python train.py --arch="dit" --image_size=48 --targets=["family"] --layers=8 --learning_rate=0.0017 --beta1=0.95 --shampoo_beta=0.99 --one_sided=true --epochs=12.4
Rows from block 5, named by matrix and row number. Each number is 128 + 32 x the weight over its row's rms, rounded and kept within 0 to 255. All counts start at 0. Numbers have three digits each. After the name is the row's rms in percent of the matrix's.
# ada: adaLN modulation (shift, scale and gate of each sublayer stacked) (model.blocks.5.ada.weight, 960x192), inputs 96-143
ada.707 078:123097122059118053086151108145088200123155112113162098191136137181150132077147159141124090111075136127120133134075109116146130184136170123148130
ada.708 083:133196142124132123104140154114123099155111080121146137190083147163099079137163126141071113158051140130135121072102128104160156123111159083189095
ada.709 151:157136098149097135087131172124145108050158173137092162038190094084102166128079147104175147147103105108160093135180112159093109116094091166076169
ada.710 111:130123146093125137199142109140098114154114117116098104185113135149112117155166142161091119125088153142100157128079173107155127140146145102159096
ada.711 139:147132088098093162112096188156138166051166170139140161038144078083120154138082158122171165116102099102178093130157155161106119114117097116091126
ada.712 109:158108132161108125148147104085124105051082123134061105005123073125136116115115152138085113161130156127182148115168133090114065087178090136111144
ada.713 092:145117111136131170126093084109153141052165162110079151014136108080094135152095141138164103127118126091195118119129098162107094100126092133091153
ada.714 084:140152146076107080189140095129089054160123109085142113223106119163090125127186102118117138116105157144136169108097146058158065072131169086159126
ada.715 097:141152162138108120176115112148126109156153085126197118147140107177138087117156135159105102080138162136154151120111102102156162173102142101152124
ada.716 084:116138142141137101179092125124165138158140093119171116253112144154106116104155136154119134118120118120093131143100149133136090201145157100156134
ada.717 078:130116135161136137090113165158144116086110187157154148059068128131069127160117023151149125108175108122150088120129056181112171123096091157115181
ada.718 105:114151130116152052120163106088100141161169080140123107187093097169113135137163166158118074163086145153065144108110187108152136105091167124180067
ada.719 089:141083116126115181121099183174188131105064164158166149074155149090109105075112093128145152098163130114144116154164124096120128106165105189107156
ada.720 106:128082094185075172048103204151128169083131153133115142062067114102080114133098106098158165130112062100099089108102066152083124170094124154087162
ada.721 076:155168122112134084105201138135156113152128014107104167192141171165106168084142127175165094147184135119056116104090134146135126120157143121160175
ada.722 088:106089142172139055091193130106148135158165066165128123179129111158135099169145117154092118125060120140168160130111096107153101143155154125162096
ada.723 087:112140139120133091147137121077130174175115060101144101204045140167135105059161117144124099137166142139082126139102107100158115142167162105157093
ada.724 229:170129076163095130086139181156159156060144164127133164066164093085080148143080109085139177151117090093138072118165098158082090094086100149092143
ada.725 087:145085125106114186101068166103167124063103168100123155027125079084104106144097111146128160153143150092126103136157100157116067072133096106095169
ada.726 088:178175124161106130119156145161145062137073105118105066171169145117102150151127121099160200115117108097162096145141101153120055174079139141108114
ada.727 099:152075116125126134104121141136100108124148096158084066083141117106128126135115039118145119169085145112149121113049122105118135169175106199133155
ada.728 090:140124151098136053124163125135097072162143116108214149193082120155117086127153127127114121218123111141090142137099142125165159140145137079159122
ada.729 076:090101129121151087135130085138109139158115120075152051202121146148127142109173192153137141123138126132095140133110130136159072148156158049162124
ada.730 083:139073136088100107136128076113106138074102116065154071094081109122077182097121073126103127170088106125063099123159113164148137167112121136095182
ada.731 083:132122126111123189139165115194117041143110119096119144200049109122094162037144098161199156143054102153081117159085172075122132122089132155136191
ada.732 077:105134124142130125126148141130078134144144095126248127215075133146123097097149155123127103146105141164094129108114131139153133176178142117188128
ada.733 086:120165135223110175167146097182172117149103075112141156214067153138129141148155134135087148121077132154119142139092115147158071152114142124154103
ada.734 070:131169121163122159128086153116117092127126141109096118117067094142127086067143073130163069119086112108131116107085069129151138185168103147137060
ada.735 073:101110132163141092117130104143114168183151069142102105215101107175123169125168124172131104153160165144100138155084114095165116172101190112164129
ada.736 084:108099119092090101083141120180116156139108116140198100160100135132096156112144145123147124147120121111113118092058166170117165183115132083117134
ada.737 089:101124148143129055128149102114128121151170081104145139220122137184112127129160218188132130135097124130141117116140132177142126117172166177137112
ada.738 075:155080137133130089145162143113128091156109120129191113129102107133119182092129129120157069070091149138135109109130147151140173207112130074116146
ada.739 080:134145138128124121134157123154137132156112127156116094172121161140132090110149127144071084119078121147109129086122100183145106127159138149151107
ada.740 098:117125132177097062108114092105139184086177037111097120111083126104099186104132137123140116130084099114166120141162090136085109099160112124125109
ada.741 084:120116128153145092099159090142111122153151112133155127219036117161131125155156142139125129132071126133160144155135108140167135134181151114187104
ada.742 094:114160144106112121161140123129135129167119084116144131206066113151113105074164128096102084126134120138101155102097151115151091214155165125148030
ada.743 093:153142113122141145115114147096099077180124125093177076196151100143158104168150150124134121082178136146212145175158156104156090113150138106152112
ada.744 093:113165122170151150140029125063118150075099145098088157023137138108121141142106098107131178121088108117144128123142195176139063099126089140111133
ada.745 080:140129114089104117083196121063144180172179110091152126183179122168104123115165143141104097129086136125093114119109140109145165148160148126152091
ada.746 109:132115152060130112170097149164092089167105161058168106207066142152131066128162136147114098091151135136141153147080150114136170176137142130131146
ada.747 081:167144100095096078066111159074145067157089107116150140131082102116129126114115098091123110108071107113112090101102131134113160137147125146116108
ada.748 145:180123088131099161103123165140148122062137157112089170042147109088097152143082110092141165160122088085135073125146125140075113096084089172081155
ada.749 112:159114107109110159160123154152123111059154214106109169033186106094110151085081147126108123175140130090138111079131122138086110130148077182063158
ada.750 088:138047101059124117105109122136091177133069167070146076103159140132098143127118138083114166129133084118175093113087103168124133215158128070094102
ada.751 084:126169166085144058155162119128158178177061068083117078191099121178134141111148100163143111112127127128103134157103132093204092126090168113137139
ada.752 098:098220124103143129120118133126134172177099114126220061146183162145121126113140060125092109101132107139066160101131124150140133174098152118136100
ada.753 086:118165133120087056139150094067128187165105096093159102185082135186135116115167149144141047163020135113039147120119118087114111152111149102155148
ada.754 082:123174121130111130180175098111089074141100126078174103207053094153136125168154158143083125147135126132082136113160134179125065141120138119137150
ada.755 087:168194128101116121096070125090049098088133130101097161030166106131149113119119188140160122129107151121138118093155164090127123099077126096130181
ada.756 086:115161145154125097143152126146147196158122037139109104213121145154127174091146113143106130144100130138076158135136133145142081148163157079145087
ada.757 079:163117137031173161147151103106151168126136142073154110131086112138120104187144148191055066128060142109097142125071098115138118159142131082173136
ada.758 087:141127144105131077206127148161134096165124150127110102196144149131121140179167140155129161147048144138205142179102198119159152151141148140153125
ada.759 083:126149124108147118103159176183177037106118120103158157198106096142104127084138086149103144123145121126102120128109109145148153084109137168148174
ada.760 083:099155130126113077171153109118100172153136070145175100209100138180131073115159186125100100129086113158078130106139133154150125173127188113175070
ada.761 086:108177130185101070087122125148150182137105107131148099178067099135079121153133163131138105107121123135189120158097173160130111152159153166131080
ada.762 122:148127122103116161127098131148149105060170166159038133022137100091127115118092109102137164137111108104169103128175132119091101148127099145091146
ada.763 081:128077133070105109132205097133093125174077091099157081224071163179108132123170116146110125165141118155100128114131124145158068168128173125142085
ada.764 095:129196146130128113145162130117073146173135075080154115203086102174136130127175137153115118108142154152086146097132127104150099166127160093154127
ada.765 083:121114129089117104134142165134115068176088111113139134217075100145126088097153146138122091079132104144120130173110157147178110127163159101168104
ada.766 090:119111116122121167156114142106169147145127099135202173169074142141120097069128133119076124084172130123114131111174147128134110120102138130121100
ada.767 091:118134132075126144124141103106135138171111084110126147193108118160128114085157119151124064122108145154138126129096105139145088137151151095156097
ada.768 100:151164110107107105179125125129101131062163171060134164021150097127106147158107184097103135139107108104133102102126153157119082102149104164105164
ada.769 078:125234130125109080123136108156126135127127128100181142109137141150089148160126095157086149113146135127090131142104116160096142061120128116132076
ada.770 106:141137112112131127186065160177133116159105095104134154197070125139137036042148098110071124100162132130140137141125146088129138153102137090143040
ada.771 078:158128105086121147082099118097093088078150195082098073000147136086113099128102126110125136111092149099168111120173175146104108100141095097096126
ada.772 095:136125166047107091116130116100066077154151058110090164171123124171121113134160111172124092170168158140131130085066120099157153120106143145147065
ada.773 105:137146116141101188125088149104142184036177111128106178006117097113119148167102139119108151199064120104134118105147123121114115091113117159090137
ada.774 089:126138127142098120161137120119157194169169090102223140192092125155118114114155126121130097103095146126129146169111098147156162128137153117181070
ada.775 093:117149136060128075078163096098103114142131098144170115191099188157123099104169126129067090128108170131113154152120167088152119155104155143180092
ada.776 078:107175139174147129177145129165146161149132052100100137201091161132096170035140128150111103152146130150112107108087108203155122110131149179146094
ada.777 118:170138099091085122114109141095111144030193160126156126011166093101115129141080151072118128115107088098126097138166152141089117144140067158072122
ada.778 078:129210117099142179121113145115146123144155081100106107210122180140106168152148122139129139170166135138121149088076164161151095150229160130146109
ada.779 102:149151114085110149143115125134099104018162168151134141000192122098120095132076156099113102167137110107163118099157164173122166143104069159086132
ada.780 085:084115100113104131149143140149135137126170080135159189210123156151108123141123089150149149176091082121160097195124135199106158141130161129121115
ada.781 128:157151086140084147121103160141157177036194175154137133009128107094117150152075163096154142124111102102126093117180156146093099075082070136081148
ada.782 093:126133078082105113084097151152140149129142167142154126140131105095082084127104083106176103113184068086063091129118174182093085119103136189096144
ada.783 094:111106144055131140121108092140122136167135117115102118204098105148098118089158145139107138138109125127101146079082135086155170138099138147155119
ada.784 091:109142116136098148035103160160199108126093099149154163150113107127122185140126146122160137158170113114106102188105061137090138072120146108105109
ada.785 137:135111102161094136110080142121146147039157175118126164026156116087108131143082112139145172174126094086169108115150098142110094151105095130078161
ada.786 089:088187124151110033108103062136112136130100063149188081189138114150097138132128105101077097113137096122098122126091122150162155146140143118158144
ada.787 114:119154163112103167187096178142114076110140029085103110104124099149129059165114157135126150095145145116161115121201158148116120125149099182086122
ada.788 098:163146103122101076160114102107091086060184158116167112045175090128131141101108171121113110133107153111194122108141136139105099118152088136105147
ada.789 075:091185134146127100093134112116087109172135171071198051212100129154118130048153127123146120123168150151117139099092144116161090166179159139168176
ada.790 103:089200121146132068144143135124094121175121115133187099147077153159103143138153110082137113116070107135107139114116182137128116118174147104145137
ada.791 086:114126136171149115167188134134140143158104080091119095214113102169137103143167105182163095110084133163084145146139137102153070150107185117163087
ada.792 083:111149116082139142107111123164122133132161125080184119223088121158081173127139138159196127183138103151163124084094098139168114122172150148162061
ada.793 132:121132151118127101127128098088107165155145087112148095183087124178126097127177134157107081103137149155116160113123144095177147139150152120160123
ada.794 080:159124112134146128114114149110177079148114098093196143161099100134140169135155143159167096133108146142126114125085125119158161136107155085157144
ada.795 092:117145130117128112158173093103129159170155094087157119213099115164103122111153138149106101131091120145093153093098171108154077193118157136147078
ada.796 153:162122103155088159136110146143126143051140155108094158038121110078095140164087136090148150163146098083111095128165133140089104088113078156077126
ada.797 081:108084147124134062116110155119137125136103110081150125201079122193150104167160038099090097084150116134106154127096189138152115169116153134160097
ada.798 093:138129117214120196076134137099112146091129169159048171061147158136099170123114091109182155095144085123120099195115128121116133087146123128103131
ada.799 070:137097120105095105110091154160138128158096134099088120175128139123056125097136147078129122085055089149129093141136126142125116135149126107123084
ada.800 145:163091094077089151104103126124144162108169165130117121136175093099085148147077127100091135120103095097151077126151105138087135131106087129093132
ada.801 072:084179170099165102134119101154114142146120146129119126126138169163157067133172159186123112116123153173147178151124149146125101173160183128156112
ada.802 332:090150164161179142145123132152146114167084076129129141117142171162189111157179137152137144121122174169121153168120170130166153152162186082177120
ada.803 123:115146125181148128140146126183182154117106090120101152104137166161143109104160153135105159144101123139106142172136178172156134192175165073153135
ada.804 044:081132172120161134157154102099107137124143139076134146136133115141152074169163205145129122058109177204120191169105172132134175135137162107157130
ada.805 055:130105150122128138104125094081130116128110151123138084148098078098153078074127139106107082120136125120109129131141169043154170104122120097136145
ada.806 062:186100101162102138068114203117163131112136151132150151129113095080096174094076120067083126149136090071133096121147093122088148106094064102102124
ada.807 053:083152163140138124204094104138081148123111088136125073124113171184127093147180178157084100116068177161131151142083196136167170151160190126148114
ada.808 048:175106086162100143099125115135138111130171128174108117124127121107144159122092065082183154176152087100180089122138034141082111106075094097094114
ada.809 130:144116093116075167093101129129130158099149157123119130150129084078091156089072101087124143120086085082165099121136107135071137113118087139073128
ada.810 120:141173154138149167126060154112143081154060078089149155134166153157165079180168147143139124078109165150115134159154200105154099140146168075140114
ada.811 096:191134079106095124063122144140149097087186130155102133125120076101096155116073141089141162155133088090109073146150069145077104069123101141097169
ada.812 244:103150150139160077138174136131134145179104085139182115142100156173146161097183120158136119147119140165061150133077103126170157144134186139192152
ada.813 044:105196176113173098145134091107127158136109061159149118132143148195177112179152146162104109122117197174152174130122155143167119152156172105156141
ada.814 091:212122094157119134121176199150149074124112157156079131130128078087099200102097149118110167141133093081144076159152087122084102097072093108087164
ada.815 156:092104184084175086160152081111092106137142113140113106112141162176179108114174176174107081131123177175133185119092151140172130157159159124177096
ada.816 049:172138074085113094066138159131137104126104157110103159129119079104085153118081078111090140120134095086168107135130151155114082093079095119079173
ada.817 113:173086061142086131109125148140180121123143121152072107120144097071096165134086116099162152165140081072133066110144089134101147094091068155103161
ada.818 189:067120195118194123162125093124089112151110114137137127119119171183179109119190141167102097108129178190132193124091160128171144142168177107174125
ada.819 067:162122071107101099078132146105126067120139147127170144121138134098080141121097184074197161164102084085163091159124095153099097140107112140144180
ada.820 051:100151138081174139156113124085057111167206158132127120129087145155171110146149119139134088091126141149116162105054167145150178138116144077119093
ada.821 062:083163182112164115146125091119070150157130140130150110119113192174169104175165151147154106048155163181163171130111137143153140211164183106172107
ada.822 052:168106092106102079059102152122148148124158089125107162122168105080068147120079086074089114142142076107171058119137074124106111126056097120069137
ada.823 052:155105101175091152079131168147161178094181157184135138130161075106076176111069088091107124136195108108177070105135114133083138115139094174090117
ada.824 179:101178169135159129125139127122117145163096095122128113114095186183169132185186143148124116136103164177096159142113139153180149136159189106170118
ada.825 047:080174130167125136144140126118060158115112149120157134132114175178170111152171121153155127127104157166153160151047185135130161150165168102156149
ada.826 053:085143172124133125131128118120089125144129114108151095129129145171137094193177133152115085070157171155172199163097168120174141172149174133132091
ada.827 089:200105074124096146096131162128168123107119137129106143138088104089107157132082105105141155162140114066173099102131083101103128091078077155084152
ada.828 047:158085089095115129104127152134171156116153089111109103135114100106105138152085155115109165145161104090121075123142134102109067085087078110103148
ada.829 095:179098081101091153181127137106146113114098113117097182132125084092088144094092130139143136169090052096158099128102014163102170109097074115094160
ada.830 120:120124166122147105128154106145104134131158079131112122118105180190158101119176175188121105116105141182099160146085137119159097113120179109172135
ada.831 065:094153166075150109166146071078086106118097155100122088124150145178175101139178148170138083133096155186128179120127176110165126156137186140173121
ada.832 046:185152083150104118149144186126131052141089136081121149132084093078114163113101138139165152192191085080148084138134063146067108103107108196116144
ada.833 041:184082091102130155149135141151182187134154176144128130126191105079114156176080148090083169172134125096153096119121082162116098102135070116085151
ada.834 094:091148181144136102165136093089062159142101099121149097121148173192162098111169186172087105071122173171115170113135154104166113142149180098169131
ada.835 232:162104069140070167111096170139146127110147188138111158132125079088078192142084088079155168135146070081145077172146105140093101106133073157077121
ada.836 080:073155182111166110117138077129085128140087130131111150137085145170163104144174189183133098102128159180123178098098163117160138144141166094187111
ada.837 113:078182177142185123157143111133127162139116102104128118116106196179158151149179147171115120127129177170082158165090131143161151143145190103165118
ada.838 050:084133160157147103159123084123115086125120120129129114130117154164177110121167093156132077085087138167111173074107151115145126158212154089148100
ada.839 081:176109070153089138080129163112154121107172142126099127128138108066082151113084103122127145165140098074119082106148093112100114128072072132098140
ada.840 139:132153086150096120085121068110113090121127134124102146152116097104096096136078112125084145111120093094142109130147148118107102055116104117106137
ada.841 052:173119073133110140096114164107183145111095146139073120138120115074084147153068100131151137152159138083149064132162055131104077142101073144091159
ada.842 062:083123154114165094200129106108106142135093126135146141130097170171161108096181146161103101139123149183160196132114156110176111177160176124174119
ada.843 045:072148165144166114171118090160120107147085153142124095118121178165184119105176114163150115071101193179156169103130170122169148178205140129155093
ada.844 059:087130132116144142197165149147109119138085151145133062130100169161186122079136074078120093111124179171115167167121145125115096136215160184138066
ada.845 085:115171128094137136107115146112127131121141143110163133146123086130122107161118094128116185049146123120118143112217193070107088150116100122130156
ada.846 059:146114103146112177068148174132178153107144142156120149121186093072090168139063118127134135128152104084147064142156059161079158114132091143119153
ada.847 047:169111084101082146133127198107158109117159124143100151121172123101125158148097059050160167167116153081094077132140105158128153119060095149065151
ada.848 038:082163178110169093128114115124141138110079119070152167115145149161154127124160133148143110118083161169127170112095186132122176155196177138161125
ada.849 087:178107085130094150054103181117160142105143141135128114119106117086101147137075088083147139137133078077102087146133069127067086110076088135063163
ada.850 062:187082089171088134093144160141137131107123089116084126113144052091082145111087096111087178157139096077144083097127087148079071090099086118104185
ada.851 093:197104053149082138107133179146146137133133152113184091123115143088087149181100110096169173132176078075116072126165127141113125113079083161110120
ada.852 044:088107186091166102160130103123111159102092156104150145131107151158183078197170147174153137109109158198147161111136144142187112166160176100168137
ada.853 137:091190182126181158118138100156108148162111134125128130106110153180153120142181115178148098107112171161126150111081115154160150164182179063182111
ada.854 054:093154141135155131194095083112093141166128126090172150126183164154169115147167175178128139106127159161161170124123200121174093160177158108162109
ada.855 093:160132123127118090095098138089140127106126100110079215120147111096083161173107161139129159144094108102128090064145136120126170122073078102112225
ada.856 089:088132194115147106176140085118091134146116125117133112137124174180174092150172125142070086120094152163139196107106206101188148158161165136155138
ada.857 067:171129091138109164083148163126184123102125175117104151119119077066100138102079110079115141124121101072135065101177112120115144132100076150139168
ada.858 138:103166183155153110142093110144099136163103103115144122123105162174152110127192149164123090098113175183138179143136169091173151156146177114159099
ada.859 212:199099073114094154106146163114180108132141108130114132168105092083089151118086115099145173143151105080115065132156088129094114103062084131099161
ada.860 091:182068081147096136090117189161162124113165132161132118131113109082099176114083110066147159165145068071080093161130118127093116104063090155070150
ada.861 101:155089078162098177124119170138185126107121159110127131121136096085076159114073114095169142125147087081157068120139076155091128072093087148097154
ada.862 058:163104094144101163093138148165163101134142136123121179124110102077087151146075132106136156148157082067133066123152047147039105103102079136108135
ada.863 046:141104099128094138088126129075155110115132066135098153121123077103086191081085165139124136125133069123117069128152187127127112095123083145098140
ada.864 042:095190130125156174182143091142128129135174105119153163121150191171155088152155176155134111111036170145102153128106174126122137138249166094180117
ada.865 045:099139194095157138250156151158112140133132127098140119123132136189203034151153140183144139088130152164154193166116184160172154159134181065145152
ada.866 085:156108077136087154109126172143179150111136141136130121135116092095092167135081106057122174127176083081120081126133097170089153091079085177071149
ada.867 052:074151160136175119153111096137112112130139132120156112127158169175163075145163092151110122095104147172117188149074168145154104184190147157143136
ada.868 042:182064112142125123103105164133169065121120130172095170139145145125122130082121119130130122173171092113141101066156108086104092087082075116136121
ada.869 136:142128090126072148111132113126138133122164126118122156162183080064105104112069108116117113073084106096188093132135136143093131056099086092058147
ada.870 048:173120092167100126118151175115149133116123119165137128133147102110102148102081122076174126186111103090109087154135036138070104091133093129090126
ada.871 130:089187166103163112091105146132125131168108102108150147105152179171139118207171139159120168144160161169083143119095124139135147103158157110140099
ada.872 201:170084082099074140106109148135133142101158179136115122132169101073088132112072102098100145108129089077179088114149093099081111115124070134076126
ada.873 119:107176180149196178172140141133139125154074112103108150116150175179169124050180102166133131133135169164099170106092177136172156132167172136177139
ada.874 045:096162142129137103171141076156082096139094095152139105136125219189162098131172186157122083124105153183137167122131146123164155117154158130158127
ada.875 082:069141167088160059153130085087069130136116124147120131133153164180172082121168178148121088094162157192122177138117143136154103144182163126152121
ada.876 046:165098089130098089061103158136145193097130150158149148137128074087109153112100117093097137153133085089141086144110087119072074049144087156087107
ada.877 088:156107074099085121129095136104142106121164168129140114141165076084091150113063108101166134136124090079150077137154101143109121059089064210078114
ada.878 049:114110146119142131157130065122110165130099181141136107121117186171178111136174135150123133090107164162116175116105110104162122091191160101184119
ada.879 137:109122184108151113180129090127070158145128127136134101130134175191169102132192113174108111083118205163134178092119122108188118179168162120161110
ada.880 140:098157180127168117145130063134102112144112113139103128124110178172174108154189149178100101119106185181120182106096135105171129140165171117164122
ada.881 055:098179149092184119142124099086107142138134134093138143140150206188121127139178172149093115115106160154105160103129195137190057115109158131162130
ada.882 047:179092085148109110128124140109184181117111121078069135125104106101089143115098080099117160127133110086141093165125069126132117082123086106092184
ada.883 042:154085085098107178062114125156152166142130148103147130134134042119100181077067151103108140149191087071124065130151105158117111072119099093090124
ada.884 128:131101166111162118141158162102112161134099098143173111097098171169142146084173142165140127122139153158099165145123085116173152148146178102185151
ada.885 093:087141172126143104163125076150084109145118089074159111114078204173162094126180147138144093150139163167123185130109163125168138164160174152151123
ada.886 068:107143169109130091162139104145066100160082125125127087133107135165180086129164193170134080088100173173121204131117126117177125115157166065155112
ada.887 114:182092079134086160083122172127167137091124156114118150132150082074085161119067121098117182165128102072136072141169110112107115111084075142095141
ada.888 059:178101081122084114099125155144170087119150101119121180116161107088090137139089127101132139138107072088139048104126078124107127081108079110111127
ada.889 040:159103125078111110100166166129130134117123143162113119122049090113125112041110132100139120145131089082135110112118051135119148172138093094098114
ada.890 077:086148165120187109155120112153105135144133144136120121125089152175174067121183146194100114090078141165183199111074120138150132144181180090179104
ada.891 052:164079088109101142068102102137171120113123177164152086129147093089087143101065105102148102159123084098159065112121073146114108103139077111080140
ada.892 051:167107099182087146087126159111130130110110126101095134126124094081073146116095079124108145110138114111152078124153071112100121115083076148090135
ada.893 053:094144153085163115208104083102110077116160151124141083106150126171171083125174178130140114076140124167080191111124179113156146144198146147151122
ada.894 074:101165172135159118140114096108071134125109105083157129130092114182187084145193131149120112121130155184148196101140152113163108182150173108164110
ada.895 038:100157155090144135150092064135085107145085143070105134133124153166175141150155124154132108113133155160185185141148187137185125102104125121144099
ada.896 061:163112103171089142093138155114146116114111177124107167121150084081076099078102089125148139178119122051149086103135112135076078112157093129129220
ada.897 044:166163096159099118037119150169185140101136096111094161124091035092100143113085114122071128159116049080095078120141100102068091100098090114084126
ada.898 066:168086077067103118116124168120178135113164116134124126116131102096070181133063082104143152126134078076164059090140118140073118091116072117081132
ada.899 060:071146167087165134164116083124110128143118158132146090131107182190185116177184149123143118121103157185149179133091144107157117160200193174167074
ada.900 074:180097106131085137105141179133145103094143131107058175138092119109078118100089091118133148117123125081172082105154107072083130104086085132100107
ada.901 038:096180172199145146118134114116112129165132198100123114125088146170171096170174131142114070099108156174077181113130120153127097153142150126145120
ada.902 038:096136129121188162132132138115122117155124113099120101117122168183143106108178201113136143091055149166119183117133158160156135148148145122130090
ada.903 082:178132054106086133129111174118130161113121150128184099119125078088079145146089132093125162164133086074129082137125087152093127125112080113088156
ada.904 239:158148081155101159081101162139172131093127146141131151130169094085104136158073123104132176120133093086144101111183114143085106084103088120081158
ada.905 052:180117098127089123103130126119118126127138145131102092118120067086102153154098095135168153147118068098157096080143065129084145123060085115104149
ada.906 067:091116162108151047193153117133098108111137109126121122117141163184172134099150146125149098125101194172123196133115158134179137122136147105144117
ada.907 095:184133070121070171056139137096146142100120173117157148113112105087093149116069050089144146123169077068127082121123107144065106116095074157080127
ada.908 179:156077111128100096085131123070139144112138178171115116139156109096105133130081116096123087108190091111115113145145070114100146124123082139116135
ada.909 126:102179172109157112117084105108105122135099092134102084106105172180154170170190119156135123156055166160112157136078085110162130161137175126158159
ada.910 093:081158171101176092131126062095105102147102113137130095131130123192188128133185167182113107107117170190140201111109148104187132162135181108175090
ada.911 044:159093111140083164081121129124151153100110109138115139122167107129118181079080148104075137164120111102072115167165131123121090103050097159071144
ada.912 069:098095193119163136203142082131099075142161099126148100131156153165162123104168124180136121126137161170136177130129154133183118183158168102170126
ada.913 049:091137154076169105073136102152125118136138133119079122126143176170138111155175129173156104128136150140150171109096229133193142164154160132163081
ada.914 045:165117103127119154162101153106170133133096159090150143151131071097078140102092127170133135193109098086127064074159057137082090088095093148100165
ada.915 124:129147172109178121182151073160126104147116087115142135134135148178152094139184204150177118118135173167106163157139170123151139165130166127178132
ada.916 042:073138172099152128133104128165063168133182141135128138129139160154156137140178144148104108097109139118125169117102209129143174142191149125138112
ada.917 051:093175181098156110183136111152100170145106106147130117129107157171156103136155214171148104122142155164116185147139118097181124138153179110149137
ada.918 048:168121089141085179107119166147162107114134122105112149149146072082108165114069114119159168163137098072102072150151118150112115121091099135099131
ada.919 057:101112145127151100133118129105077171142118115124140127132091165175177084101171157172097107081101177162109180128100175099170129132144188076196101
ada.920 039:148086082146095134133111161101170121101094138189143132133106112109141146094114120089122138123162098101105091128109117134125114133098089180084118
ada.921 062:101157168085119114171148084088085103143122090093126131124158126185170106134170154160084124092156191174126165152112185091170112127179187118175116
ada.922 154:114133163152166111133150120110133120145078062095135114110131179181169138085187155141135141146106157175122158163086138158151176144151189135171140
ada.923 040:089159161118154139161131148146119146138155150089088164129081169135185111108177165125071135157115176197141159149116174156131126189124176141167108
ada.924 044:144153094150104097049125161133182127148151120115066124139149083098114156122079174115126141170130078088186066110116061167108128089108093104105132
ada.925 061:089146165135163122220125057137127109136138141106169134138119134166164066136182151154135102086127168166106171127131187132157084148144160113164099
ada.926 122:063165198117175114143141079118094122144093135127121101136142207179157109117188161167110084079141168177110186091111165132156161175162184116169113
ada.927 050:163087094097116162062162157141157127109127116161119161123157068083107142110080135090131155172136101074178064110151095139088155103090091101098114
ada.928 125:096149173118185150175115112193138128150071094116126144116149142161153092141176155150156112133156165170143155086126118127140120158147166080173117
ada.929 095:156106090142111187061144184141183133119130142142116158132145103082107165160069101107164169138138084085108059115158104154085108089088080141080116
ada.930 122:087146185108148106168120077113072120159110125139128090124120180190178103143186131158112089099112177181159186095123146100178130143166165115169091
ada.931 157:099163140171176159103124153170152128150113127174145161103139165152154124174157177129158127127131147165120141203076152145151136125169159110152108
ada.932 062:084135177123166123169108062121083176142104083129158136128150175198135131171183146171105069104093143185143173135092170139178144109131167134135103
ada.933 134:081147177132167180169116129167137151156089111169079168098123164162183128160170145165167143138143176178149155135113111150154142166170178090150139
ada.934 051:142109078070106117034160173127209164135116126116193127138107113075121178108078159110150140141100086106108045144125074167075155103060094180102147
ada.935 048:114166150061136135131149113112113072138093109131173095135156158165174114135173134116142105096110154170082161157115173116176101110110168125136126
ada.936 050:143106079163107173089086153126152103098149119130107141122115120115126149106097122103157128204146117098138073152108065124073133100088072131118113
ada.937 115:148124108129099163140101177102143127151136183126125148194161087098118093142099104106127128120088112112116113157157203061110100160160093095082109
ada.938 045:083147176120166105141111090103086116155145120129116167136124161167137133169138150180113089075132148158108176120125143129139142181139165115175107
ada.939 140:094130165172158093109134084127085123135135110126132097091096175147163150078165147171158090145152157164104152133043064128139209103126166142143160
ada.940 054:086150177106146120166106105093088142132136149128159094139101152165174074137179173136027074088155171161156193143123131119191119149172166137172145
ada.941 170:097173150107164086138167109128137125136137102132115165102137160161157134119158154115161100178112150169114139156070158214165137159156171135166110
ada.942 063:168087081172097123097143188117135142109136120124128166124144107097112122113087102112145139144118085071129076067143081119096105104121068169081108
ada.943 041:179112131126092111122089145133115149120115146155135089116135090105125120108104136044086144100142072098082073179145108105102116086052101138101133
ada.944 067:068173170139170113166137078133105123138114155136160123129127137199172108142157138113122118108124162169156183172097177144160112183155172110171090
ada.945 127:149084101098090122126094160105163122112116152143113147138173072068101125098077094065081141103107089090140093131167157122078085090057086135089127
ada.946 062:180079090119101157090135168139155118095127109120136115119107092071077104086078113077141151180133098090113098092138117116104134096077086134079136
ada.947 129:150131074131104123059102176178186137110115140121115156133144104093082150143080073073126148149152081074121068123158118127077102150104090126087136
ada.948 100:145125098139087125113117115112097150110166174150115130130118086082088151125080081132116149130098100096180108153148074139105103071098074189073088
ada.949 046:189120103099081111103147124088119091091087124147127089136099078110128121080123112104096134106096130117142123129146116074104094122042088152116161
ada.950 049:086135170124132123187150097101091098124158086118108120120133179175133092129178157151103112119121198184166186132128138116149115197157180111162120
ada.951 038:089129189129176152120133135142102094123102160117195115118120203169145125165158123163121095116176145176145187132090170135147089116184148091134102
ada.952 043:162072072118088159029082150121144132120146131155148120141134108086087160110084068114174146139170090071181087083143082115097104089106067119110141
ada.953 047:152096135116109099107158118088165150115127059138125144131184131112108127114108122104122117137168116089119091065164158123102121116086093063115165
ada.954 057:082135172132166115133133095139090151131106152125118156120162206168165070146146154161109123073100157185107174138137177132154197157220169117169125
ada.955 042:177085118126125125073102129099140130130121109140136102127119121148102133124070121137072134115125085075179059108141074152118100131105097149092147